From a checkpoint of a small multi-label image tagger: activation swiglu.
Rows from block 4 of a small multi-label image tagger, named by matrix and row number. Rows with one number belong to one neuron. Each number is 128 + 32 x the weight over its row's rms, rounded and kept within 0 to 255. All counts start at 0. Numbers have three digits each.
After each neuron's rows are labels from the 100 images, of 14976, where the neuron reaches its largest size: "peak at" is the part of the image that holds the peak. Only what is clearly more common there than usual is listed. The data: telescope images of galaxies (Galaxy Zoo DECaLS).
# gate: MLP gate (model.blocks.4.mlp.gate.weight, 512x192), inputs 96-191
# fc1: MLP up (model.blocks.4.mlp.fc1.weight, 512x192), inputs 96-191
# fc2: MLP down (model.blocks.4.mlp.fc2.weight, 192x512, transposed), outputs 96-191

gate.352:135161098110178147139143128134152092107101149109155151109126099094124165131082105081165092131146144146032130141104180127137153149155162162116129116203180215177126097110104114120115125180076123114174151136126159100131161096129103134162208156104184088099155146071111122137116081158130131226
fc1.352:114101100146119143134127068143123114179120177145078146106120185164137102145113152120147117181119127114129111127109119111082133134135156119141168128079142103086126166240178123118195124127135171152140150144109132157104136117112137106073110085131108111161116131158104111141150142139093108144
fc2.352:144064167189090093111146161133151149100132072153202156158104142141124143100092123063124149137132117150102127120186134145110134105133110114117119122153079180178103163086147165140128100118123156126110099182129172152112116103085155125127132138185100106134164130156128140081128041119149142153
peak at: middle right

gate.23:140146175133127131165139057146145090166085186151143159106137106159079096134105160149175167100099107129071139097111113152127184156150189073157088142077160131099109109152084094120119176140134152155154131144089103106172071120101151128175159101120036070157103187151121171102166212114199127099
fc1.23:091124133151158191143097170124123146081125127172069126133144105109155086171113093102105116135087125136140142114124114103118159107186075164119135193081153127173162142177140148190077150145145152052071162158130162103111108151128072169114114135152144120113141097113127120071149141120130155134
fc2.23:145121187145094104160160072079159140172133149101187141120129178141119116095111148135178155106173102171104075175153132107094095133103140094143043073136164123071094107108140160076106113097135117197179062065109112137147129141101102071123173137087117139126097104159145155175104156155132125173
peak at: middle left

gate.162:107174149112146136151166133151119159090100132142105151134154101108103089128102165132082121153124143112060141139070108138157191067126134140130127123102162191171155105147115125106111111166166160126163073149090133151115142099105140061120152146109138063170134092158129174119174108099115207155
fc1.162:125117114138135119100160115065147144121143196122104081137098124151103146109165186117082110092137072128172121121060144132165140111141113108117137092061112152105123157167093139117109160139164153130135090186086125123132122095174092072078116137186111082162126122187107109150152133102156220155
fc2.162:104176141113134115118173161111110159083087129099129121169125130127184165105153158125098143165184147135122109168163117103122119154101118117138134085122126129123179120199093159102091068135070165150106181097116110102090193133119103185183142129099167079156110051126144172124189142094093157139
peak at: centre

gate.291:122079147128038148103166063115130135095131103110114121153136045143072147111093071147170106087102135112105137146117149135166199107182148156145125162118107189107122080113100111055111137071163124099120129208150125143115146137152148080076148199137104080172101179125086135126128189184152135131
fc1.291:132125132150107105117108177124125120115176100128093109110111134119136132066162089169133179114172074143072129144173032122112172148163122114124117155061127050135139184154101134135126156148131109136153220143096090148141126119095139235121134103096104182092083121118124129126183167107125101063
fc2.291:136096150168147114103119125111148127109214116101171147140098101111129125140173126129139121071152066181128099135140081114128141127112114153127147123162118148166135122065143157075125133083159075113175142114119099116131144031091164200108168085127162159085078098126055098154134079151121168160
peak at: bottom centre

gate.261:112126133108084136112137172150094122076100119135073104152119059137144183134120119169148095151112198106108158123126193117157054137105139153109175094111091148143143140114069097127148114157118112106101085133191134143100135110151136033119115165140131111122189177094154110113085104200098070106
fc1.261:147131133116114126131149188139151164110068123110111154153142114133120129156123171150140123142110137133195106155081153115170091115101099194142179110205116143154168094143118123095116100145110046148111115063172156190139153148124147113112226123025149099117122094132177139156127075125096043146
fc2.261:205166143127060058126151148071145157159072171097128081146112120162134128086091205206139132138126121124153079154100153121131153134112145145186172081101176075085110082142200147115086115097140135162120137060094142141135136092177146107165137152106124084179085107149186179155145093122132094171
peak at: middle right

gate.104:134136137141102134135121140100174122102114156123134117123150047129133176144111097103183072115067146128162109129188183127101110107172188159142115130108120144095072088164142137195126168096177118126086162086137182109128129015169115104126098172146132117124134131094074129168078132231140118178
fc1.104:155165143133167093178094135061133126167080155159133050115075112192102103098153179172104187127124131157109092083145138175109070134069157068116149067140172110092147158143109143110118125174139185191147108087133124113167104101164113131125111113119067109098107122136120186098174187139188104126
fc2.104:166138102120131105135069090131152106093135113101132120096128143136150134150090119089160092118098128138110102095132159155079203104194132117139068174157136117126077130155210131209185163167157148143106126096129175073136119110146178126180101080153107135092152184140143118168128093121117064127
peak at: bottom centre; centre

gate.87:132082024122196163126125092151130123173144141104106152135118181119132040125105111151099126137118117131190125146092142142146101155158138121113099162133133125098094125128199115091148124089084132130088164136131131094136098164135127133102118128136153178137106111111153106141113175180118107109
fc1.87:121118164131128141126124073170112112155155119110130143124128111120104157126094167146183118087127060116129136093173086136107126090087134133133129074139089122166108129050121108111155122124127133142185163160108100163123109140130146139134123147150099137108116156147074149120154057114154127137
fc2.87:146182067122132101140156147104127134201088085127157151136130134129159103154154117087136118187098123118167100154107215099121089104213094139114122168121182161105105117143222146102117130117113104156121177074107149144126163158139095141139128152084128106105179088145107163101123074137140212176
peak at: centre

gate.462:117172128136172140160094157122113149093064139131110092127119138130121137133105150178166132162136117138178107117144121129143077082149126179139184042121149113177139095066137119095120107146091134177079134129139127159133121133185155087124176150063146132148161055073117184129170099107133056144
fc1.462:140212132140097106165141150110123122172175106135151126102135140112115136079190015130128128121141094137070117138216081132105117161170158123086093141161105149108127171123105132122133136141054049170135169111110118144147127128125086191135115136130142138112136115144125138114081133163146111088
fc2.462:170150137144090141139107162111161152099097116160130092144137117132141138118107128196142132172101168105124124132198162134155099114104135125112146075105098096085141149145048121155106133141091105169139145044155149142168060189173093110111058125102124135087088134135192140085121167111129042065
peak at: middle right; centre

gate.510:102116108126145118134137075161134148161152078129168139149120132106095111145123086166078181206147173126116149138251165108169110198098117162139100114171076136155149145191150141119132114093086142116101132079169125107133120144134134143099135124154161164137105141095102156147130071108120061093
fc1.510:107093114145130143127163152119124118164081170145088176126126030158142125169122139113127116094091111148164110126108174127174123085171107145122170194079107160098120110158170112114136125127154130113036147192147184147147146162110107130122151166120105084150140096079116172124141112195163152145
fc2.510:134079093155123199103141114136179142171152164144151137181116193106073124139150138101135115119107176109168156135049128137102126081093084134129217197177132088157146157098116116093137130127128135058129085170139133147174138151110113055108154100118134113103146154124140092147112127115131120104
peak at: bottom centre; centre

gate.171:153198088122163135132168107122146080175104167146127129062103168125156120125152136125134102105151064137136145169133078150091167157162078069112121149107138113064168152137177114134120182163099053158084186082118129112156108159066130162218160115116109090105096112130163114128110107117142147142
fc1.171:138093216122077139092178144117146139128124087118180133130087097149096160090109165140206146103142160129136153153116128141097103086086123111099140114140080122095151163084047106104174154153114113137101088106181128163154154151122165061121148125115065119115128176112077121118093147166133115037
fc2.171:142127077109101117100116124113123117124174115131160150169144090139141104168160129150071133147056066107081111104116195140099147110171180191192171121167148162116098114136108126107134121103108082141171171132091122161130130109156137190090163091095105129138094100167146128192184088189155126137
peak at: centre

gate.57:122099098109195132136132107124146089119091171119163119132110152122043135170170105104142136124164098140150119111193111167123111192104102094102084056205144137138108129143094126127132139125087204168201147123151083070136110082099128168109163140119126137117147143098059153159141195113163083110
fc1.57:132112113135145138124105196147123104070153120153182158161137095100167231147136151057132066126093116111125155106121158122090138110125131135110160041131115194132118094159105126200105146129184144134078104127139159082126119074108131147158076145193158116120174119122071115137111108161138206153
fc2.57:093121117209126129139082134139128155126201101131171146166131153124133091119107116110076115123107112173124082106138118119030138078110108132109176157162146119177129121081210165158173123111181147114119064087124126142131121079108136087115130100138136182082177154135096104133114036148124185160
peak at: top centre

gate.337:088157140124185156146139043131144102167112153127137142098147090126126120136114235140163063121119109139107135152119121123160141103165171125122088040053129158140126135107105134094149133132113174122158158110109144094132139106150171117201141120178137094179109232104099145118155100097136132126
fc1.337:121124166133081141121178146112122143157130079128146132133150090135099124140098117160110118102094128117140113147102066113084146075142066136138152134115126170146146116032154155086120111080157091102129146175107131173117154147147154114123113158142115089203124099158096119129128077148140225123
fc2.337:131095162139117118123108154161118138051136133135078162125151074148171141119112063143148101089109139120103163098150067154132191202157085146150131151159107092141121115102102087122109086115081097137104082146163112174101114136098134178118066130110120112153114152146174134157111185115134074157
peak at: centre