config.toml
model = "multi-label image tagger"
dataset = "telescope images of galaxies (Galaxy Zoo DECaLS)"
train_examples = 44167
image_size = 40
crop_scale_min = 0.5
horizontal_flip = true
color_jitter = 0.1
arch = "swin"
norm = "layernorm"
norm_position = "pre"
hidden_act = "swiglu"
mlp_ratio = 2.67
head_dim = 32
fused_qkv = false
bias = "all"
qk_norm = true
parallel_block = false
inner_norm = false
moe = "soft"
drop_path = 0.15
num_experts = 8
moe_every = 2
expert_mlp_ratio = 0.5
slots_per_expert = 2
shared_expert = false
patch_size = [2, 2]
depths = [3, 3, 3]
widths = [96, 192, 384]
num_labels = 24
residual_init = "none"
optimizer = "adamw"
learning_rate = 0.00091
beta1 = 0.9
beta2 = 0.99
eps = 1e-08
max_grad_norm = 1.0
ema_decay = 0.999
max_steps = 20200
batch_size = 128
epochs = 58.5
lr_schedule = "cosine"
final_lr_fraction = 0.1
warmup_steps = 600
weight_decay = 0.3
Rows from block 6, named by matrix and row number. Rows with one number belong to one neuron. Each number is 128 + 32 x the weight over its row's rms, rounded and kept within 0 to 255. All counts start at 0.
# gate: MLP gate (model.blocks.6.mlp.gate.weight, 1024x384), inputs 0-127
# fc1: MLP up (model.blocks.6.mlp.fc1.weight, 1024x384), inputs 0-127
# fc2: MLP down (model.blocks.6.mlp.fc2.weight, 384x1024, transposed), outputs 0-127
gate.143 [124 181  97 118 128 156  77 146 121 159 133 137 125 152 124 139 155 199 115 120 139  94 109 160 127 152 121 119  90  91 133 133  66 126 149 138 158  79  54 103 120 141  92  52 190 143 123 101 137 176  98 132 150 125 130 196 183 143 130 184 173 148 119 132 113 181 140 135 136 130 105 132 151  54 147 108 107 220 158 120  67 149  97 173 132  91 129 113 154 128 122 123 119 172 145 142  90 129 104 155 167 134 123 143  99 114 142 159 132 144  67 134 136 160 124  63 174  90 133 142 115 106 110 124 175 150 153 104]
gate.144 [ 95 102 177 163 128  97 118 115  90 200 111 140 148 137  93 111 111  86  66 135  58 111  78 133  89  68 136 171 117 146 165 125 103 129 103  98 121 183 128 166 135  55 124 141 115 131 129 148 159 116 126 131 133  90 112 133  90  85 167 120 125  80 100  98  77 111 147 143 123 115 134 174 125 173 192 167 117  30 150 146 138 157 171 123 139 150  91 128 153  78  96 119 104 112 139 105 126 140 183  80 166 121 108 154 165 107 123 138 112 160 156 162 168 172 155 113 224 106 170 119 123 117  60 127 129 103 107 120]
gate.145 [ 85 136 155 126  81 147 106 128 133 157 118 111 119  84 120 139 144  97 138 116 108  82 105 174  62  68 143 111  88 120 149 115 151 141  70 128 114 132  86 145 137  74  69 125 121 176 178 106 125 178 119 169 150 105 125 148 161  97 130 104 144 126 110 173 134 135 138 126  99 144 182 116 135 139 198 134  59 127 118 103 133 144 162 141 214 150 132 160 147  96 135 119  96 115 181  70 161 129 115 118 117 135  92 135 157 159  69 125 104 157 158 161  79 118 189 126 168 104  73 120 116 144 122 100 168 104 113 163]
fc1.143 [117 153 156  98 157 115 121 125 137 151 145 162 121 125 145 154 139 137  89 168 127  60 116 127 110 117 163 125 172 153 140 119 151  86 169 132 127 101  49 172 155 149 152  61 102 107 131 155  95 202 123  95 127 111 125 166 149 117 147 123 110 124 126 162  68 192  99 107 121  88 131 120 114 124 143  67 116 181 141 144 138 131 114 127 124 125 153 144  96 135 115 158 152 113 100 122 171 168  50  92  85  26 162 154 111 107 137 214 102 147 140 128 163 165  83 146 168 104  92 122 160 110  82 155 103 151 172 130]
fc1.144 [121 128 127 202 117  81 224 110  95 118 157 114 189 175 100 126 175 120 117 114  71  99 124 123 156 151 104 156 126  96 136 142 115 107 119 157 126 133 127 126  99  87  82 133 147 157 107 147 149 100 125 140 120 119 124  94 114 125 132 145 123 142  97 116 147  81 190 159 136 144 126 142 120 141 115  93 199  27 140 129  84  89 156 161 139 154 145 155 136  87 113  89  83 115 137 109 112 150 125 135 146 171 147 163 193 122 140 164 137  66 150 121 112 123 137 129 145  55 165 135 112 103 252 112 145 101 103 168]
fc1.145 [146 119 127 189 141  94  91 137 109 191  94 126  83 108  69  80 133 108 101  89 152  70 112  78 133 104  91 180 109 128 125 155  92 115 100 155 162 201 155 146 136  77 169 150 136 126 123 147 117 101 159 112 108 137 164  99 111 105 117  98 131 106 117  56 103 147  97 139  99  80 122 146  82 146 157 180 107  41 206 121 131 126 216 147 132  86  73 150 123  98 115 122  99 112 116 106 110 201 156 133 114 150 105 170 111  76 125  57 112 128 168 119 142 176  81 118 130 170 189 147 140  92 121 158 121 135 142 139]
fc2.143 [145 126 125  75  95 131 121 152 125 107 107 116 157 158 167 139 107  96 197 103 114 140 157 120  85 154 124  77 151 123  93  95 185 126 116 116 150  73 128 142 151 165 166 165 123 143 177  96 120  86 174 160 132 165 112 127 129 121 154 158  93 136 153 151 159 162 116 136  86 142 167 140 172 155 111  57 130 129  83 131 190  78  82 125 151 157 134 125  94 217 125 128 158 158  97 127 188  85 110 133  66  90 107 122 150 144  87 107 112 156 152  62  63  88 146 161  99  96  67  96 108 190  91 107 115 118 130 186]
fc2.144 [142 152 111 210 142  85 184  86 106 164 143 136  76 129 131 138 133 107 107 186  80  95 161 130 139 157  89 148 128 143 126 118 104 112 171 147  94 123  68 154 115  89 108 133 144 157  70  82 159 142 120 141 175 138  95 134 111 128 196 171 114 167 128 108 141 119 133 145 145 123 108 127 102 190  91  86 201  65 122 105 104  96 106 159 142 126 103  74 143 110 118  80 129 133 136 115  85 134 129 139 159  96 127 122 112 119 155 155 113  79 144  75 101  90 148 122 119  93 127 115 189 106 178 130  81 130 110 121]
fc2.145 [151 119 102 181 112 109 138 120 102 140 129 141 141 104  87 134 140  55 125 141 108 117 128 130 112 118 133  90 118 129 109 107 100 127 159 146 114  83 134 128 144 131 131 105 134 163 152 104  92  82 130 156 183 144 128  64  97  61 130 114 156 166 127 133  96  99 140 122 111 122 108 175 164 141 129  97 121 159 182  52  82 155  96 142 135 124 108  95 136 104 125 123  97 111 177  77  92 198 216 128 154  76  90 109 179  89 121 194 112 227 157 126 128  94 106  61 181  61 119  94 126 142  96 181 124 171  48 141]