From a checkpoint of a small multi-label image tagger.
Model: norm layernorm, depths [3, 3, 3], widths [96, 192, 384].
Training: adamw at rate 0.00091, 20200 steps.
Data: trained on telescope images of galaxies (Galaxy Zoo DECaLS), 44167 training examples.
Rows from block 4 of a small multi-label image tagger, named by matrix and row number. Rows with one number belong to one neuron. Each number is 500 + 40 x the weight over its row's rms, rounded and kept within 0 to 999. All counts start at 0. Numbers have three digits each.
After each neuron's rows are labels from the 100 images, of 14976, where the neuron reaches its largest size: "responds to" is what is common among them; "colour at peak" is the nearest of a few named colours to the mean colour under the peak. Only what is clearly more common there than usual is listed. The data: telescope images of galaxies (Galaxy Zoo DECaLS).
# gate: MLP gate (model.blocks.4.mlp.gate.weight, 512x192), inputs 0-95
# fc1: MLP up (model.blocks.4.mlp.fc1.weight, 512x192), inputs 0-95
# fc2: MLP down (model.blocks.4.mlp.fc2.weight, 192x512, transposed), outputs 0-95

gate.329:473522530525481496528531532445505522516472481516403453518468365455551541533533514467510542529452451471502471528540507526422490543438496524506495429489436484460489477448540532511475496538538483459483508501465527552401541495534512480501531478515453565503534487504483495523533455491445495563
fc1.329:463475471562506517489424415517460515533520395494401491417541500497472454519480436431495492457538489564557437491497519512475515493568443468498522535571509489598555478532460525515604484507500505553488498540572539520567435470460459501471499495535481512499407566475461476501546529510590504484
fc2.329:570520550527482469510499549498423562479483383529515496498441496459498497442478523514474541481574460478469473487537519552484483477590513517524557574482477546485612537510457575519514549516504542423473534487502424580477533459524499435503452454440479570461495459521509470520484522499489444494
responds to: spiral arms: yes
colour at peak: grey; brown

gate.417:515535517468449478507504579457504486476460392547597526493548513473533543475526510544493472470479552526462588527484459512510465512531506595527528398443472496514483418465512512510489501486588461537521575449466535514428496571493567487510521529467462515488440553518525496578468493505508516564
fc1.417:491447466523536492526540510459440569506559561507420509434574447542529498488451530516521538543516523523532483534511492523535541437403478521478419596487541506466566526531507442547512527503491520560507513545528531457523423508459498519520499522473476416540502520483565451493467445501561497449
fc2.417:393445441521483491508515485548533492491574474519482474434558481531588491540524508475497501508511519541530496447552438556483497527554508513515486581553485494489609543465502519493491525550590498535437456482546612487493466525471456526511508471506423523525471452544419417539445479498465451522
responds to: edge-on disk: yes
colour at peak: grey; brown

gate.81:556515523530501511491466471492442578529524545470563472592469524498567551511501445470445431510397465459482454492508464502525502518527539469503449451463487430469423519492505473505445522518461493464507464535388488515434555478515462500484502507467506498499610515596468510461526466472492507495
fc1.81:490496521394450528551586521484572459513475418532423519501510485489478502459504525501554546478500498492507569548505543503519518494486534542501521563511518533445526500519469417482521484500509496526555553519609552488518518498499513497477510451524463513515443504388517488498509493484480497444
fc2.81:540521500530485483467487559423480475435459574496549468566423465522515439511466493539508429535410538518523536583438490479452517492429461521539478504446485484540405503531513499500512512484552500496456500521434457500498542504492499532492528527512598531447497559522506511500532464533534531439
responds to: bar: no
colour at peak: grey; brown

gate.445:549461465562509475496508547512435536510537437479565465563546527583516585581520476555402492513538479562520521474485372490513507481554486603479495452459446455465466496490554530470504508496505506485489520524472466512439507491494455484474528477501482420524555561484480487503458464520514516545
fc1.445:480467494489463520479562466533535420463547534455457487487534401475516444470499538461559578514451507453500482579514594499486554481501484468522504535520528512489560558466482488514536475493459535494577501488551599542641526469494512482574446487493413558505406479548487495508536506469468497477
fc2.445:442466518520534467478458514450497438481501598472516517509501499516523443503482517508533466512515537521549505552507471540447489488389450456484449464542447519536397493516514575552553483572577542472467476478519426451533487554492475516502534559601545556490493523482414451506512463555514459488
responds to: edge-on disk: no; shape: featured or disk; spiral arms: yes
colour at peak: grey; brown

gate.484:515506449530493517557451519499415518537555516490496531527504533440492613492558530494479515448503510525491511501540481535523482572522461480526524536491499402453441481480518488481441508501512420447525464507391580516472526484518453513475471474494559565530543459588477510406491539487490483478
fc1.484:419486485572529429483555477455522470465477582483406497522539452496548517440545586625421555497526513549456493490526473527467551479419504509483485516503492545391513515494505532478547516514501517514470442467520422558415562529477496475535558490496542458494522494538508525453513478492431485570
fc2.484:427474490470484566549522463541522472562518508544565458516448580545523507553515443436505459496447470479467483524488479549527536515583537501461489431488524408518465540470484396476521511459455517525465473538515470476535434486503486547431463534526458390532478586447507412510517517514528486486
responds to: edge-on disk: yes
colour at peak: brown; grey

gate.364:588455455531513437570588428492398576464517520545440536555532472509544553425487534542538506503553521538516440389495481500546509493472515521453474526457478498429504577489566506497496543484531515485475504523546482481427523504487482558505468449504508493537545534513551489474453529538504492513
fc1.364:463524472547501497457493449592501488461524530491550432454522515503533509493510552503498491556602497508450516494505508513470487527475524482510482431473513551519479462449522605501504492505554480470484528441462482542514501495500461474564478535467481495486515420495493519598462499532477488601
fc2.364:495461548548535483492461468493515515546494468450415557518539445470492462548464473428475600434482491501543415488484562516488561475502494469447467478535463476492573557473482490532500563533475555559522481505424515452504476500529471546454547512552574536554515488505503462460472492522501458482
responds to: edge-on disk: yes
colour at peak: brown; grey

gate.318:560448494531580490529478504477402591529516547473490461541487500551534501480488511501425513569519503488508424486507465508504498468443547478480482569464483490440503536536507501526501514518453539480497483511546336498451556510510488481500484524471494476519563523547581500508498491491491507548
fc1.318:553512510503526464500541491517493560499490526486616526513582493521518559605489527546458485504484497521486469452473344510543520475616493533500475392514488526520403455488499558482409503537508519503453500501383471536448486502499535476526518476509470390514546524572473500476529496497501525525
fc2.318:477528459510531520517549470601559528559489446558409468510542474540486493492512429451506528487540494519496416476513498605507509503658501487486509606498552507464589532484519504374527448555513462504473497505476612472486532456504469509432517440504437482553487497521498479528517510471504468511
responds to: spiral arms: yes
colour at peak: brown; grey

gate.79:558456498581484532500571420521480463441501500517459473516457504502499454415543585462489511519516501491473503480498565486566543482504450492492530557514484494514427533437534562512531548493456562503484461562523495536510501457512465595468455508502515462490489495547481487496531619502545470551
fc1.79:483475459534512515534543481441434502502526498432460525495601448447549556425567551556462551491530535496466586498536450505563527529386469515546576499473492513482462483499477492540593500485480479525549500483586452491507495540498546540532476500468470485496499523500491501427498529501555532525
fc2.79:511535536504488480455554490498529490484507435480610513510498540501483475549537499502442544463498473532494568559430504422507509498544483545576531464528476456556471469521479476552540460410431508479516541551475492567500460486521511490450484571498460482446484534433476519501498509494581577465
responds to: edge-on disk: no; spiral winding: tight; bulge size: moderate
colour at peak: grey

gate.341:453463470465467506540485596522531463518535410459418505499532517544453464476450451481494566490497520530513511495498534504537533466371497488525527569499533498480542558491516484518553473491476507490505525477571594447499492493467512524458481523490552496478450421430520488455429531539492470443
fc1.341:543529486438511391534446476522495544467517404520541511495554548537536467451508478450535441491508522541512470389519471504494500538581531538482499437520484492586557531502482490531466521471563516480410510488504508463433473524516498536536498493538453566499485502509514502513486486531527476494
fc2.341:512479528545568461462495516502476537523441526510521495483405560498409491516485486534455522512606478472427488573464522500526535454564521476515442545458539469523575522506460491522451551493455542461488510564470492541554470491533530516397496509435479420485478578501546490497527542482563486508
responds to: spiral arms: yes
colour at peak: grey

gate.449:431529452522453532491501499558479416455532593461573518469519516491523534489555587504538462492499502508507560485491450526486519587568534455503500484540488442516495489488458568488426472528527471459471484475413536513562502517529462517503512504503515458512525421566457528493493526488448503513
fc1.449:426453465428511518495480426498489476528524514474463491433472496561436443503463498523566563547528533480532465625473562486445534450387509425525442552501514551497532538534532468522525448494478540509549544485595475513590537493459509478552463533498477500487451478450536500510494464469478491541
fc2.449:574498444503481533491552418508516512497511532586489481475504441523514457490515524504500461501494535562462530438483462495496472549647482553498499611477474477524530528508464492479482506476600449552447472526458560526453497471500465536486498468486512563472491501560458526495511472495511540502
responds to: shape: featured or disk; edge-on disk: no; spiral arms: yes
colour at peak: grey

gate.93:497543480558477419447508530487432440422526616451543489478544506470477524462551553612504520538481487480488502487551459532437444501535499483533488444622486493521555484494516550578473499519485491487492447468428545498585494521491514459546494518508481569501481458585458515492512469512498525496
fc1.93:446473525508455548522504490516480433525517388419426524509596483496500487508527501587492525460537525563566512463512390523517560549508523495478564502574525486523512483473397551519471466498504487532488516500549415461566485521516492525482546451524601499529458512427492491405487515491494506476
fc2.93:512472497450429522491450538526549435472517447471537509538511497513485444483403526572552498534440481516552525517390539470491556537468500477532493427484506439502449487405445556518482500409538524515509595445505487554504489469508481526464523507561509530489469551534510490487531559523532538484
responds to: bar: no
colour at peak: brown; grey

gate.19:483447475499463499528450506523371586486529418481539509492477497525589557472491431431498462508486517555498484445476431491584517525532539471510536504467534461543499520473487509551482538467547523489448543498537501530465535503482482517509456476436469560473469588556536467514495595504508482541
fc1.19:523501530546466454481483537490431476454495423440469496565541454487572450396502469487482487479495481512498506495484499462502476500513521459517503511528479473497477565504473544497583514460538509473477499476551516513503602460495472515506502475499497579464445581597541515454553511503462491487
fc2.19:553490452468463584534529528481505468488514536516526499557435535480429569472537526514523468505492480497458562477497547466497530564463477506489563489462425448486406435444532505528497517450475480466570538503505449525480499519515472534457478444528532480502536504462518520480549536543583568539
responds to: edge-on disk: no; bulge size: moderate
colour at peak: grey; pink

gate.256:474545501467550505494520476498441448529449444542510484484510513447511459433546537512556504497563499444479557520530507542482444528469539492515515564499521536495484449521452497438530403532517439453566509459637481466511505491540540508501496533512427518498515510491528535559462516446464482530
fc1.256:554525497523557537515475535508478576554494630445516505523455534474486580549516476492416481474495475484442472486515390511509498539501504472545522522481594447474491510497465440472469473484428480460464438513431503550500501483500549492472442425417530464447542491499500529428558520458485509472
fc2.256:505498454550500528474420481487545468503509463495435484552483537534420518489459447530547445499516504546522511510541571524397471552468462567488506459494454521474478447471534542465555472512525460546537488470541450483461561524488473482483558497580535485504541493481493486544504438582537500554
responds to: edge-on disk: yes
colour at peak: brown; grey

gate.390:429485464592469490492471480499496526502514420485458503496439438486554524462548429491490470473436498549502497532509507509489477519443520489524546576469487534490551468508535536536502499527441488496547488486471479505417618515503470444509506503467479528473544610532542491518455532502466472538
fc1.390:518518504515477462487553598478474526468509453537534541534493467421534525505559521495533454448482499506488551386504450506517460534533529487467541594553509483538594522474439541520545541489489472520490432497491591512436477535556527541534553489464464535520513490562536512505489522487500527383
fc2.390:524532466527564528490469472487533546535458576518485479479449457518471494568486454508499509533482475505455417484413482436496472515500465461513523561395520471476599487463527514444447497452488437476462549488448430477457504450530513498449456420425545494489531606521619590484525537499537536565
responds to: edge-on disk: no; spiral arms: yes
colour at peak: brown; grey

gate.44:544511488408438513527553440473477529515474421571476481484511465465560451378488519494541467523469491484478499466533492538503484523515517511496476508513521539482437495525472469501485518510564467564491539513505437531445586473515486463541493409483574557458496486504519506454591496489503495519
fc1.44:510459528455477527524508574506535563499562544508603500500457537492494571516484534485468519486547504490450514538481476486561524504500543512550496525395554474490531510476527458582446533454502535415510562450464560540478487526478523515485398502430419507468484498485525459539483537534513473500
fc2.44:487466481543522549463465517508506544505521447511458499482447500529499526478439467482525495487502442530480494458548484513472539573496514565538460556508502463460527518434495502516484537472587444558431536454455514546443512455516457519441519438497536514450526408507447463537476492578542461523
responds to: edge-on disk: yes
colour at peak: brown

gate.436:565548546524564473458494517403479529513407516522512520570496514448449523489489484583472487465479515458485530511515550483472435480501485573534510450450521525422478456533525434428531457501454447516562474488457493475444521507492613469514522560515516509497540520506518534528440467464486520490
fc1.436:497506496537563491474532447488556449532465552493406492447510526515412515486481541513489517539567521495494505530504534476516506464440415539489494505566534572466450491516500487493532459516480517531487440540593450517535444478466547513504516523571517441510471442336499487502514503494538505497
fc2.436:490446551522492509462475460463522492460457457532536522505494506518453436473450469533477511499517566553531479521473508536489545456559445504544488493497522548542512494499528526565527507502539566519469487452438443506517457505434537506464457511494545536437428551541479408503466567577547448489
responds to: spiral arms: yes
colour at peak: brown; grey

gate.206:506467513496485534473533410541423470500534468482514458516496452477576393427512520426578574519453485473481525583520578508478544535579498462532505565509535442541528520509429504519547482490474495474580544529508561519588540456526464507492444474502431538480549487601458488484547521497529490479
fc1.206:497552536406501476534487458505503491508453492572446519455433476428462425435516539440546513490484477441496476501489673488489475486448520386448476556544511538531522516543487485482542501497461505508528514519524524488490536490528499469518513541498489574526475509496553531531538523427473503487
fc2.206:567467510436477519555571442448496546519473518508470510564486516491554556452507492458490488514413537439481499484528530501578528463488514468488509511428522477422467555545504348485466557507444507526559456611525517463494495477499550501540469463470478489540527499506552498456508516441492509490
responds to: shape: featured or disk; edge-on disk: no; spiral arms: yes
colour at peak: grey